python train.py --train_examples=15625 --input="waveform_16khz" --depths=[3, 3, 3] --muon_scale="original" --orthogonalizer="newton_schulz_5" --adamw_lr_other_params=0.0019 --final_lr_fraction=0.01
Rows from block 5, named by matrix and row number. Rows with one number belong to one channel. Each number is 128 + 32 x the weight over its row's rms, rounded and kept within 0 to 255. All counts start at 0. Numbers have three digits each. After the name is the row's rms in percent of the matrix's.
# convs0: first width-5 conv (model.blocks.5.convs.0.weight, 160x160x5), inputs 10-19, a 5 kernel for each
# convs1: second width-5 conv (model.blocks.5.convs.1.weight, 160x160x5, transposed), outputs 10-19, a 5 kernel for each
convs0.89 103:123118102075046121123118117123150129096122122093102082056116151158154131089111087143144131099132122082074130158119094077101169173108084082088098091147
convs1.89 104:119143140107128109108134162111113145134143157110146172105027106108087104155136128113084055124133097086077150107093110130112076081104147244151141134152
convs0.90 101:153158134128166093127177178142113090135162149124082081096072182106097104078186174093129143187105139141136123138099095093079081091121168142127125092116
convs1.90 102:095150116080151178121137147138114181164160147056079118129104148141108086120081121165125127155135072100129067105127158124091095096124130085138177126055
convs0.91 101:164123128133156133110155171156117087126113122190087130143156134104071105078133129142096112150082095151189138141142134068156140155138092055128153176167
convs1.91 107:085127147117150069134095143182142106123095127194088074133137216148110128126141145206181143147156189096113114134176140104104114126146122149134134138124
convs0.92 100:218149128137194124111132192178153129062101175114108133134155144138095104166101096118088080142099153183167087127142098096109095099109085101106115102135
convs1.92 102:146135153153094077098146157176097116146186159108117131104075146170152079044091105078049050104090094079071072151148135075132110114181166172163144130116
convs0.93 102:141117114090099070125142155146085110095108108107108124127139177100121121115110147144158167084136149143147125151148133138123137136136105110094118174196
convs1.93 096:138160147130146135106103111083130169172122117158132138147105186116080088150171121116100113144173123100160125119101124179092098102140106181114111089099
convs0.94 099:165076080081075160122130159165067145132157154177133144132148097097119145161149132176190175090128117096099060090121120170090085088113159110097123125100
convs1.94 100:070106129100103047111141142146113126117069006133136104125163093110099051133120117099102127101150177134087051110133107109171139141117081097096111129149
convs0.95 098:170154123131138157110119157166137099098109107155117128161106087136169167154087114120165132186136057101167057101145125139148109095112120127151122123150
convs1.95 101:101123130125111112116204096060079125138170212192138154128084131133114095122121100151151087101066070083105112119127129111104106089094077098121137108092
convs0.96 100:201170129088096177135045096124175091072093073146129091096148122118151141085134172183188164158193173134189161150098100161104184156138165144104105092110
convs1.96 099:125149141118160140135148128102126168182152184178149131150170111121173122093109106147108173098105138116131108168155126119131161104086106211185143101150
convs0.97 099:169182112125177156161120089087132096109102133030082133204151126142150125137088147143164125084105093123096124119160128127114104109108135121105086085100
convs1.97 090:075081126129116118142179113086133117107151143066056130145105094142120114127159100076098157191103094094132107103181170128165141136099116195223180128103
convs0.98 103:124122108118125153134096138173100104138148181110110134159128138139132126127227150104158157150151135139110065084128130129130120147117128133156150156114
convs1.98 097:135157174160135156141180144111153163183170123079134151158179110087106098070153138134178144138110096111145123137146095045113137142125088170145115123103
convs0.99 102:183126108118112118151182183145127171138097102041140141116127234179098108128092093146155117171133157134136098141160102093125131116081103095098146141175
convs1.99 102:109101135165175119151157140102109108121150159128105113097115108129088119078096103096095147114096085116123149169096092104183143128110144124133124143152
convs0.100 102:166131113106111096100071101081120120111128123126154147141116118132122108093139158150156159193126081117126151138139149099136160133105169092137175147164
convs1.100 101:166174140150170172118120061113161148124120101115110154167151141114167191176105128176150135136158116067123087152172135151177189172147119108157148102107
convs0.101 094:148154118120105135112078086074081107129167168142127095093068111139141180170126179190157158087071093131136115126144200188187170185154141131115123144184
convs1.101 107:106107129157170119110112088115113105095081098106182174117157173178174169135144123143160170136084079077107172136135149109113161169183153197145102109118
convs0.102 101:129103112107127125140144155205138124101096114175180149127124094122133143173123084091089096143125113103057168174186139207143122155121143142153165148099
convs1.102 106:144113100104173141108109127094201178152165172159154140108101029072135164149098110109104108181100098140127104129093113125135143139161182129133149136121
convs0.103 098:151155103064067141130082106123132089111150105115120147104114148091092138087122176169106083152152154130100147117076068118197119126118140131171130127146
convs1.103 098:111165148133195131148140136107071104134117135053083125125112199159151175165099125115084105149128099106155074104139099091121135141141155067114160140151
convs0.104 098:193175076082156179195135149175118091141165111099112136141128100093118124094092121151160135125151096098152150126114091153145109113085106154144152129113
convs1.104 100:162172118149181146093147087096126088109117189102119188118122033113182195160159150144094094125114116116130140141168161196122136147109156039054081114099
convs0.105 099:051094125151122101122113126193118168171154179135166176136145200135125126145119099116147143073147143092116172156116166134080119133125102130173149107130
convs1.105 097:098079131141216165160130135119163133085085132116098126103054130136170149109060123144131137083076112125154153131132115121123110130197135151123133172159
convs0.106 100:147114134113058127127133139160124134132190196119094125144150197145109080074130111140151081145130125117131104123112107132160152124091130117098090110147
convs1.106 096:111094090111100046097135155161094089083134176150168167142156149122101078091126135128113131164114124119077127097106166146144165139121124136179169110054
convs0.107 096:115123124143149161149129143130174177171142161123139136119130094116106109119125146107158147092108118136135172105073109051103133161145145134109128125120
convs1.107 108:135140093099147126110148141110165136096121113080150175128095085115158127116118178159134109119112136155123158097109118074145124141124173098131113100118
convs0.108 097:136107106139125116131125145174162147175139124122182163159121137101140168101094131139133127194149131117105146114116115148138147117139119142158137129126
convs1.108 100:060140129143156127180153118151192168112111183155121091104126112100102123111144112130104122118083094091119130139151123064127125112119092187110115135180
convs0.109 100:114139169121083117107164131124132174129123135181172145128168136147117073077154105118146146078101153157138094126129102084106126149119108095071099146183
convs1.109 101:138126145105160139131097178167153156162120027060064116135108175111091127144111120095107110208110096134129166148156127102117112143137150100150167157137
convs0.110 098:082055085086086130113135164187194214162160151108128095083104128111104122147087133120078085148149155157185111099086088112164124098150161055090111133155
convs1.110 121:114118116123097106141139106112124202229204184056074104122142077101096099146171094096127156129128131111096181130106091103150133096071101168097107112072
convs0.111 101:140155195136071076128129119138165142117108134128190170108095112161167131103059123138106119115140167103087068092148148089127138129066148142114091135167
convs1.111 101:151147128135183121153130134135147125098137161055102093106142111127114110089127147132108095174104111135171144165118123134124168118095101141123052062076
convs0.112 098:132147137132186084110144141140148132093101123183130119162161101136143124110113070137151130121134153109152113131109113067081081123141149157170195156120
convs1.112 110:075114143175142140142172165150165120130150184177120118102077190201141119165102098118142222201105108161159160137121104145058062106093051139136145142133
convs0.113 101:070134176146047145139132118092058113112135178126151097086162152127109126120156159113087070172159151097123080108102136133125093120124118136108098110136
convs1.113 100:158131154108140123119138170110114108130115103223154093154152100144139106148087139129093099160153132159102194108138120086125134118129184139147108131149
convs0.114 099:170141147155206116149169180186184129108118133069125146154113165148091078109071089105115153139119143145141111094131132139161164131131114129112146164160
convs1.114 096:129125146132121146131140155132168112085095084085121158125126164119101086096184153168189183112086078106123201141100091040093095127131083199116096115093
convs0.115 100:118113095074091111105110094111127113109125132139080104131107117128139129169089105199189132115093096077104098105119147154115161152124127138122102095076
convs1.115 100:107070071101090129088098135066160144145117149066086112144195092103136174196146151111135175132098087091063130114135186146185166168128064162116088126146
convs0.116 098:131149158128114187208131117134137119130158177039079135113128068090109163182072080126129092082146137113143138129096070099153152115060082180166121104113
convs1.116 107:199162131117152065084144149099190143114130187162158174169172120128171117060190172160143126143124103081085152125125137088128075127144122199179139105119
convs0.117 098:176148142130157117169152157138054078139157177137174210134070174089120178110069108094062134079123143165164129125119104111159152149139095139149121089126
convs1.117 098:100104171180126084126149117142128089112129160188145101093099185189114114110172116140161172129113123155204234151066106116138115075109144079109128105142
convs0.118 098:140180122081106096158160166134145135128157155114111079063097062144149143126138080075083088104123143126156134086090137117200133101143198168116119090082
convs1.118 095:096160188133072137164173128154161114092097110167149162151101147139145135128191083070129144166116147131131102161153142105074149153137133116111131141093
convs0.119 098:163163119112103110113070097105074097152162072086140161152112107113127131180117088072098143126103169193148158136099106139174103079060165120121109115110
convs1.119 099:143114125150158151131132130081089118108062041131122103100056120108106102101112125151187202103151145151119112119120142143153172175099106231149152132129
convs0.120 100:120128104074095055144165149161191154113127152153123140145132120119138158122136137170165134144100151162204099108123130096106093131110097120143128134123
convs1.120 103:163128148156133123140122132126174162153131168103130098076054067130124106107132126101114123140080106139126156085061038082189131106117166128119152157135
convs0.121 100:119157170148090180158123130156124107147144139164140133156180077149169137101178143134142165144096132127174085139124114136133162181152109125117153169152
convs1.121 107:138126105106111128145122150129087100141145113115127175126079154129081092124083134090078072105131123145153084105099117155145154088072123133114103077129
convs0.122 102:118145147144133118095117110087075053085119152160127112120139155172124160183130093115165215164138152175152156116093110162079115075097187128156124109110
convs1.122 099:160162119100113167159113131113053056090108178143136145148164090109114161169109132148158173137091079108102106154156140142095122162178219150126104084059
convs0.123 101:222126112089082221142131127144141121097075073068098125170165152126109114123135116100127126233153111142175160122140186160186112059106120110152169128094
convs1.123 102:189168131091085149154131107125157081074114122128150166121169171110078127191131115136157100105111109109127107088142148121146136104091113100096130117127
convs0.124 100:191140129135131120162166157139101073100131102089094109152119107125115116138153154151128136137097100173192165171154151140099123148161163192149130154161
convs1.124 099:007092160133099156134147170126127184185153098086056093116096222114103187169125145155155179190113097113176109107120117137135141161167206112083096099079
convs0.125 099:195134100084125157148167146110149171154157125099128134105107078100141141139068104101116160163183144120128145158133146112146123141119098109089100126118
convs1.125 095:123144166137078171129150093157131160124127111073112115121119117160151099101097142193166135103086114124128115091078126165096138147175133120101166175092
convs0.126 098:170185139078093165166128160129108129127091051120166167116113131133126059025144110123109061084101105116111072095105140149153125136170204146086123138165
convs1.126 099:121126127144141163131104109216157131121116097125152138140139117103097088059090134159124135131146124094075155140141138114169115117106139134107103136125
convs0.127 099:109140148110144142124126117181196125074096155181172147103128132131121087039076124132132193083053122163178161152144151110083079120076101159154143120068
convs1.127 096:123121102126120049077049206145176174173142103132119057117119043100171192138092167139135146138141109089123132124152124113078114181169137195136136124094
convs0.128 100:116117141110161130093088111138159144174138156134116135150113080124188145092156137153130136196129126091091135196161122134097108109077127154112150185143
convs1.128 100:107133160133148118215142116059189115091133123115117107115121195164117102140170160139134098177084072096141120084102153148139082112122181024122171141197
convs0.129 098:152162154120130139086068104171140114139156112073035068106135199149125108067152156116085097152143138137171189160138164151119116079121096184150113124118
convs1.129 095:129114082109114140156176153111071092108097066162178154137105137130144113079062089107156173165136095135133107122136092085176151098123169155155110123169
convs0.130 103:148171165121103123116101107137205148144118156187128099120137103131127131133084102095127124089108180158114119151161152141087175184146149226190149173198
convs1.130 097:099119132131167065111146150163167192185135118102125161149096126102110106095083089105106144103127146121120115110140160151140087076097105108152145123103
convs0.131 100:148142123124169045093116110116097058132108083089099128116097106110139145132150144201182135133139123093125108133139113155084108134105162091120126089133
convs1.131 100:120055096163169126121086088104140090108160187150120116112123077115096090192125100107151165122102113099124184135145161112147152132106131082154154137092
convs0.132 100:153096096141183145131146147127107150151136121213176103092183086115093072066237174140138136119136142144181143103132161160149180173107077141155135170201
convs1.132 100:120111111108140131125115164171132132139117093069129117097087227148136127103073106168141117215167120122176108103130143197096106135140143084099112113149
convs0.133 099:048126131116123143177170145160164163153178182130152119116082113117122124147153169143143124084122144125126163144136137090095144147176168154125143108084
convs1.133 103:207183133157151106108124135149119122126161130119097140126093138118160139183114095110126136119154159171177076068122164109116125141118085147151086094120
convs0.134 098:151089086116128107121098075111070137135117104145130152213180155098115133125081122168174140184150141129140135137143137142200114059087112121101105124107
convs1.134 105:192179161139151160118086091140131118153163138148116130118143059064095136167148145116118156143140134125126148117128164166119102101132160128151140145131
convs0.135 101:124159149130102078137160134092150136123095125141142107121108146167148138080161176135105106105160134117127135141171166104136197136121111105117128138111
convs1.135 097:093081120160143091108145133124243181115125137154124098128171118140078081075148140111103057075104097118141053124157177170187089097120094067076153180149
convs0.136 098:214192161128115151167125108119118112127139118111100086079095031092157170164093096146147135111089083123144161143149143165086100101147173125124145143121
convs1.136 110:090126122148123102122154165111110132094082119101092109138166154137125166159141137170154196113146142099078137151124133134123125127119128171153132126116
convs0.137 102:101106151144127103085086106122145101123162151120118144140122095121137137124132082079097100136124102167166125167148128130164173100101106095085145171144
convs1.137 101:131100146167092160105121176156182147144137173157108103112116145203183149146177144124155146139142155142077072070117154210137164116124106124153119118127
convs0.138 099:071094052029054075119156179161059125102076154148150141126174128143121105117104096098116167168159131121141129160164170140143104061071112106155166138143
convs1.138 098:186129104103085148097118121096099151159162175142093117125126140153173160114122154155151128175189151131115107103072104205131193178137115161111055079131
convs0.139 097:120139149155112128108124108127114123117107113118116104095093192140098118113086109098113139203150136152153108086082081066208121093099103149138135129105
convs1.139 102:150133095075127128119111121128097108129093135145161118056062129112145179149190177155121133127152125119155126146114104160188168168146141124129137144154
convs0.140 099:152122124147090140140146208129151097109160118084080118149152122149091140095060121127119133138131163102175098137117148161133109118114096113150153176147
convs1.140 097:130095108104152144000109120121183163144121131144098125142141129111177139085138139139107149108163152090070053074116128133137163154114140151117101126133
convs0.141 102:094128108127172139136184198145152134090111145099075117142170155136139098096149143148137195056118144115146035119165161148131123133154184126110126136181
convs1.141 101:146139080077110084160160156132084107092110165137148124088159119135142110119117098071107202129160106105123138139109109156121195158112128161121104103078
convs0.142 103:059073085126168054119089081110103113119123106129116094130135211173103160189125100114129121164191156162207083137133149163165150071123161115179186142087
convs1.142 092:131124135143149136127131090084100080092114097147151136166175096111125103134088096149156165119065084141156122098133147107134127110129137189141086084089
convs0.143 101:142095121172191133105072106121096103097110090132145145100100156160147111089165136123088136117126119138085122133134112095138184138115126092081092114076
convs1.143 099:202157108083107130122129126162127142119125097123135177146095072101118101100111142181147093171174140108155179115110097070134092096109128100100116151108
convs0.144 101:167148164168163125140113098077119090136113120120107092069032168092105128125173157085100144169167147135130084121168117075107133109114116132112084087125
convs1.144 096:156156134101081123119124138141170148170130139128094097083156127175136098156144148131096063113106140110105111127118123108162143120131099094128197163108
convs0.145 102:083120103103130174130108103094143134116106102093149100089128141160138154145039072134107106141175137156179156108138188135126103094112136111125117121108
convs1.145 102:137110091063076129115123107078156170138095088097105108124100160152132187204155127124124091179180169130116143164154119048173127102131154073117144133091