config.yaml
model: "CTC audio transcriber"
gain_aug_db: 6
time_shift_ms: 100
depths: [3, 3, 3]
kernel_size: 5
wave_channels: 128
residual_init: "none"
nesterov: true
adamw_lr_other_params: 0.0019
steps: 6600
lr_schedule: "cosine"
weight_decay: 0.03
adamw_weight_decay_other_params: 0
Rows from block 5, named by matrix and row number. Rows with one number belong to one channel. Each number is 500 + 50 x the weight over its row's rms, rounded and kept within 0 to 999. All counts start at 0. Numbers have three digits each. After the name is the row's rms in percent of the matrix's.
# convs0: first width-5 conv (model.blocks.5.convs.0.weight, 160x160x5), inputs 40-49, a 5 kernel for each
# convs1: second width-5 conv (model.blocks.5.convs.1.weight, 160x160x5, transposed), outputs 40-49, a 5 kernel for each
convs0.62 097:482526563550549642525453437517500498476475529382465515451414485411481507479469554527424522529495457488472411518526531462371440515580583503390361465461
convs1.62 094:538510554531461489494476508535580594425449534530510515514514409465556524539482450503487455521542571500474481507547558558514559558578502471407391448523
convs0.63 100:578585542525564498434436510541420435456445492636614518513565546482473499445502547594529636556567544476463465522530497508537481545530469572530491468460
convs1.63 103:598465493525462501491455445464610521462494563449512579552548469494450348380346503506492560558470458483402457445461493468483544619580556508477434429438
convs0.64 097:476470515566522514484474473480440416449465484464460459476421499522520491491398461514567581543429457460521592569485465395535470448437408487438462503591
convs1.64 107:487381500584528442485514460386561554553526558518518504514559536514524533473512518540542524463512506485489670583506487422558555523519498402437421454464
convs0.65 098:624496480487479528468382463514409537565540466464473422516619426470565592530602544571485436554485524580534393411501522503489480469484566400426493526481
convs1.65 097:455461446497569565501473508537610554547479404543550516432372496463453500536333440523494428506525559571585363467535451415599533494517486504571540534528
convs0.66 100:434480482515529463508544550444493498497505470533456439505485534523493475445496517574446368383456470477435493521518510438628530459490498473538608564454
convs1.66 095:416407502551527420394461535427480526494501534501499510460381595536445446550586539478491516472458467516519556554542462401479501552547503587546514452421
convs0.67 102:449467434472462367417452505538498530555572581473538514475530452452541537557543534494491524447485465519512505616558486469444433459488535577502467516520
convs1.67 110:536518477501515503478490466408538559598578510463465502486477463438496543537602502480490493445432504506457465448484486484565462446455456446515551457470
convs0.68 098:465457474530492445481424483496478300319401493520430450501528427462523501533528435468520608596502525530552429396425516494491492568575414550550559463445
convs1.68 105:546557496483498557493465505511412435458479416475505472486522521481463509429494500466488468529576538423437435447457487534489466461534537496427442474453
convs0.69 101:450463474467452509555507448526522405496545491400462412414479541514480550555593470472572560446529506410479572484425396455513407406481475444499517548558
convs1.69 100:444452466471514445467555531525559495483484453513531506565571492482488470532478473515480491493531524503510442496574556480473548539459515389456505542551
convs0.70 099:475559503518575499503508487419519548529511553559522491470533532454473482461515490554485461517515516581591521473435485594469458485489489464493557549560
convs1.70 099:344450479460488608539494500460479440466532578448495495509543479605600545551520508516488472556573552466425417408494541565548599521530532428483464462537
convs0.71 100:532471485429432501475429439439456397447481517478442486509584475377480576539375542522479509427517549539402450507486533589505542500445481526549497469491
convs1.71 095:485452499548542548483486493518417457541569499599558567532525422533605512493428465478479540563596577488465445427491466432408529499477487454417510559548
convs0.72 101:484534559556479440458525561472414447409414518463533481421400466531562519437483597514490571484459550552527531513502510484465462446452483467509533497493
convs1.72 104:490462417448471580514487511564493460498557569381452495500530556473419470539499512541517517466567554506571513421465559478471446471481488547493496498454
convs0.73 102:477487511513468531524541498451428498492492473539467413474470561494469454442511535574527479591484482495490495499516548487512587493435519489487513547480
convs1.73 097:540483457537586437487528504450457495530501441500526493506535486526473529534529456468448461501604573529400416516528480436480468511526401493409446444446
convs0.74 101:621576510448434547550499495482434433476482432577450483476560570435473448506416465477513480536565502461495398460468509601519408421509557453462500443466
convs1.74 102:521445437480527530504496439439496494437437441558452374448509518534516501477457568577523495498580538478443527478489528573489418418417462466516528517494
convs0.75 101:604515427473462585618532535585495439475493504418442474499485474499543539590479527467467396528482437472459494490500564538526464481457457575562469443560
convs1.75 093:537439453460432449497500526435436405455464526509497480484441453555478435493467570548537490488549508513585553476450426419424538584566563508550541448403
convs0.76 100:489478493494430462434485481455629576585482328533516505515504463484520513535573506517551590518492476456478416452498479488434479480499460623591501441418
convs1.76 103:530467455536535516568573529439607541485520461571476471507532512399439515506338463498496515485506499445478485491431440401431465470457454498485421423475
convs0.77 099:388429459494464330416487501462433451467509509381445507478465485536560508455508510506466427644507508547522472509537466486628549563569512458509557550503
convs1.77 102:564517546543507469479467512568500506500574603503507466517468460414470514526474491517485474526502525525529571498479446446509539488465515488457490494476
convs0.78 101:357453533416382539577570446494526473492500544496527548516485458495468432440590447433480454596531510498480653626488497528459493517494477543566583496478
convs1.78 096:446481507472499530446444443535572519497510529462502552521468494481485473438464611540512546564521471489487528499505456444446423463480481548482453501572
convs0.79 101:503518520453384503534510456553457467550532489386448478509395487422411447410584485440472475438434483500440401504572485494562506442477490521530578552409
convs1.79 103:517482508505499599532543547572594500437457426569472458497502462447450491537444478507456381494552567530502524491444447442474430453445453500456489575606
convs0.80 102:424509502573571537427472570504478490454471439552515502497523600555492495443544552502471393549511502507530574475474455537555509454394408543482495526449
convs1.80 094:434448578551487617541494490480532485468529524460511517453459563573498416488528460493555503503511512544551459553573508459501530403423493565565579525511
convs0.81 104:570491487475536467533472466485547515540548564531493488497564527514441455611418480469501481571566535538450386383462425439381451518424419598477492487463
convs1.81 096:484558599464433544588605548485449489458422534391459515538483511480503559490523480450457540556554485412436499466497462488497511550588516551561483531529
convs0.82 101:431478549543548538507498542630463522519458481477534460420496498474477555585424492545557542553630519436443516575548508566384439486483523501469531563482
convs1.82 098:437518530512475476498537494500591572478553561564489379435542435519520496537493469414452545426456487455508404467514538466514494502535641499500495439519
convs0.83 100:485407492529528446436439479495514511506467547588556488458572508575567580582556565586468412531477492440401429442451534623450499544496510438506507467408
convs1.83 101:516523534517561445551493452456478552531479432618528548505491509466467445463599561491453517428458493483496576545483517474540486472446485549526512507486
convs0.84 093:444484572508488587455545549470511529444460471440552544480387440526504469488495546455537497471595508487522532417474544527531491524537471493528575526434
convs1.84 101:528550505516557547544515456491462477528470515474482485503546462440373506490529503370480462475541489462470524471440493558484498488519474403385498516510
convs0.85 104:502581556445430440460558578526524493466442488384441450473468376561616558487656502427437555560489537476470362472532514530613585468537531406443567497503
convs1.85 095:503480420416467499499550517479523491472504572506454516564554461485481444509466478466510460563567540475423569504543548556491556556527461472513507475491
convs0.86 101:510468463496459373520542486572481512531466448463528525492570533431408486562561473503492411543531538429417422476495463453570503481412416467504475430444
convs1.86 099:517519496477420512472534526606468536533473495477492498487428453494504487403528529536491427476519519468405523526514517480545542511455443462404443541597
convs0.87 101:548572561467527433436494532521468450458536474507416432490538583549487529551484470478571544464493573508505468520526491475507469511538472528450471528496
convs1.87 104:478565583544477503572516441419530573499500492525517585535520650543497490430410478462463488497455481549587577546543468454573488472444526523551577535506
convs0.88 102:508535554515505501471455529509459523575536502492512504489463586584487484568439472474448450466411416416447477509499513531467484467457517499505559565451
convs1.88 099:428462477448478453405469437445614578558455415435517482452553467486458510553580572579604588602550548497451517486572528423528461479486391441555496442437
convs0.89 103:516574568581570521459457520512592536500546557543493471493537450454460517471557491466442452511487492556548427467536568453409408429472470552558536460441
convs1.89 104:544497516542435584471465504458514456406550623469453465449443441445535512493535521506550530420482524504469508541576507413458452432477460489528549556496
convs0.90 101:426367420458513454578544511494560499519483469456435382482494458463445460514489494492459416630537520477517554529550505463374488515532417559478565537509
convs1.90 102:518434453467513567463495571570561577500494486448453477545456653585560547551390441480506473571540502472499417432531555455504529533471417378515561537480
convs0.91 101:428445525516441587506456468375490465523585512516518444569597530489542578512484510445461592507466464399448485547566466461403459516495487555537560554433
convs1.91 107:548625624496531444466512542489446585557496438534518560502461536512492533592384466460457517550509460454534477534601552493479492410432437465412514474474
convs0.92 100:522424467537542580489442394380438498503498610502470350481545501469447446496627608546473446507550447386383471510511553544467507517444484449418421442430
convs1.92 102:498415493544425593506433435421567464455490537485513601562505595461510573502610549449422463481488532464400458501505523530574454494538554536608543506525
convs0.93 102:510565473490382559534448413455503623568489461576514488567520503471532498410372429485489538489438467546496569476521488510474530576457450496563539546487
convs1.93 096:466518505495503536511433456513441473476491562458444492476478423415490493489457539603530464442477536515480491459454534537529454433509422464511544497485
convs0.94 099:451491495487492521509437450455477441469494565490532552544594399513531540588521577524483451510504519518547411478609622537510486496473452543481530465360
convs1.94 100:514463427434552470501447403420438494522533527505497464483422428403545520493436479475520490465508514477460433466520551496524483439459479637524499598559
convs0.95 098:464481482466518534427557598515485494450494457406416472488472495496428439483383421469454504439528501452464520531549521477486423453466535503552519462446
convs1.95 101:431500505489492458449470489562560502488468559491422422412498505516489480572656519520577490472506543559507639553529517533529525507546449531516544526434
convs0.96 100:554479443427515430480494488465484461501502526507594461505437467487461517602434438585557463542464451482507545520537471438490514482524492428485508506554
convs1.96 099:468542469532582442432493522494581594481430470450456496491462430406418495591465479479480400549505481512532491504590534503429450542460480444490479434510
convs0.97 099:508522505556600548435396459503586518541514533461493478495548450515531570583505546566496475515481494521444439432452473493473438432474437755590512508512
convs1.97 090:453392444444375538521504469465487437496492488494469490507497496530510454488470509506530505401491461475491493537551535512511486550562422563397415485422
convs0.98 103:446454395474541552522579556447574499479425451474454466528580542429428431438451475491460480477467508504515444497537553470443462527583557521534554526584
convs1.98 097:442568549505483529537479503532495451386427520467446480581586550554517566524435519561558543502513466515569418463546543567473551580579532515501439452487
convs0.99 102:431473524518476592585505471509556574541478429557496527522458641451534558475450476431479556538505434467445513539486494534518526517546500462518513483454
convs1.99 102:449506474424534529481453421382374481535540386519538538482534505488481440453634553523477515508563560502580471499491543535553558512452458428461539587505
convs0.100 102:503505512557505447501518463418366392427489493546502429452558528487450553616424487441441482599546474477489342476583517509499460443491584459431438478552
convs1.100 101:554621480469483532473478558467644518501532533535477429436476606521416472553452519500521547508473499490476464453473394340559488538573419481514453551496
convs0.101 094:490521580558428455504476486523434461468480452446419493443383531528547543534535585546572482470361409474566550543573553510534543472401532558534539583573
convs1.101 107:435476500522510562489432417469450448464509511450450502546535457451504564549548528523566543476535534452377488556542508574563510485484431409441501428329
convs0.102 101:487507523483427607587552493456423493460469543439376412450436455499482473530446533539434390595542584516491524519533545554508464369379416554522483443451
convs1.102 106:295360487536497505467462449532547562520442467333448537486420533480504517523439493474460491464491488493498500485505488503398411436449421430459473533535
convs0.103 098:432461539465471615578518471450496601531405470505476504500613571488520535481477459478504522444524453504479462510507472512542526547550523443504552489385
convs1.103 098:455430493536503467437525508476459452500561531464502533479486425508506530463584502461464485560537437441468551501408409470460505555468516510545545582561
convs0.104 098:459458554602524521575561460491667485492528453430439405490557511528564551592479414506528540427541529466504550452547569496523457429455471554455533469460
convs1.104 100:451437480493465479473532541502550572554557551444465525484383490500400423471574524449398386514533473449531537475477442419363428469447513516573525500521
convs0.105 099:524566534517439557521567489439495517519512464521440495528491481534564524488603488476512439533495433393405495489521517466502492510488468373434516467431
convs1.105 097:558575481411412484456491474574631596530525463516529515408497474445408480507410424440484484594556520571612439482475501555571515442435446454505477483527
convs0.106 100:444539512450520508526479438505543530531453464456442452567588463411461464478541526528492544393481573473519520512433541516517455450474509494473438471508
convs1.106 096:486519518523540483478520558585481501526522506400476442483458555575516491493567514532515431495510489425414554501482544530639540455470549469464478477550
convs0.107 096:543501563526550471502492440409456513558529589419493533586628556507455445417450478469496566457425467507454455447533562472463455475496417502494523501474
convs1.107 108:481527510503475509546541490407513494504460438564518529455451624525568578475523533533506548589580550521509575507477450434524466428490420593526469467452
convs0.108 097:546541566494512566556516507523614547506503537561579509470439453452472485563567564491529486481487435465467388456505540551533538554571606339483535516501
convs1.108 100:548556494431288468520514552556612585468461632537490508520519482441447447449570544512501515456483552504514406418522633497570420506610519502465455496465
convs0.109 100:423463547524519513467502491454622501456488592559434425457512440479460548518565501459500529648587478452541487502497471514554522467470503573521527491454
convs1.109 101:550519535589571425408475454410522454443428444434456512494493546561563490436446484525519453441510500562644469479511502463552525513460504462515474422420
convs0.110 098:529522465461529522551544494404483516464463503469398466543585458511543577579396453482484474555550530525501451509516528471557526501516481464486497552541
convs1.110 121:504452497452353576496446451468484450459524473544551520474387417469476484450522474517551575564547537537491634531504500480405444495507555517478498513511
convs0.111 101:569588531501470539442455540517550516465465514496494508466398477566446438508444475493527454520518505528547525508525487472468446501525431473482603549526
convs1.111 101:488477505532526497486469515539451511579532517486531511496477557481436450495434405503571501517527513477515546529461479477414472523503478478456489473481
convs0.112 098:525500510522454512470458462441511544499482507467492543511541643541511539547464428487507525465564447460595398494452450454485510526547624437456433463470
convs1.112 110:454513539567582490442477500444492502510503508409439468469490447512526543518428522577565478568564554487492469559597552535514435453484482526529476410468
convs0.113 101:474472435499543337400481513451545525489505560497486482507514442482529537419447453495528517478449479488495416449541497426378408413508491525475498430416
convs1.113 100:554420470470469463565522460459509468469482537474468520550480548550533483474506505469469500435464547550424566563549513475577462449491510509522483427476
convs0.114 099:477457472493463486432423524563416495523486469456469578510505466515479466514598611549465548506510460464517456543539505466518479513533560486520581500472
convs1.114 096:397389512562471471540547561547496513501562463504454481557657462516529479525476517497478620493500459422406491483447454426547586613577547471441456489526
convs0.115 100:565425541488518419527694625553545534558584538390434541453449471504486495482500490508605566608525517486460409507531555566493521521496484486435431462476
convs1.115 100:581506508526498483526477479519366458483448504546536488538557476464520559525485529511487471431504494450423469495451478533507487491517515425465536575587
convs0.116 098:634520463490493553557574612584448397466498512477543467445501415479511555530505504537507481515442469483490577528504503470457380473472376528521533522467
convs1.116 107:560516447420492567482458514454506477482463444591550409439509458477480506551472461484539489517504481530496378443503557578585598521497533509531491474484
convs0.117 098:489488501513458436460447428377385345446465437455501583539577442476535516500484482493547513565504445466441523492585592577562466446522532441426414487554
convs1.117 098:532572517466528533505501475514462475428436554370413507562555501539480524553423403479487509581563569513514574452459514548596605515482431508446454413458
convs0.118 098:468485464479514533515515491411405426417460619485504572517414507477450437524495428493489431502554575519479508517595495424554619558530481598569531538546
convs1.118 095:556467487470478553544489445424499447400502561439470486479463464509562573619538546506528538476476493589641622548492418443507530556468456504482488459443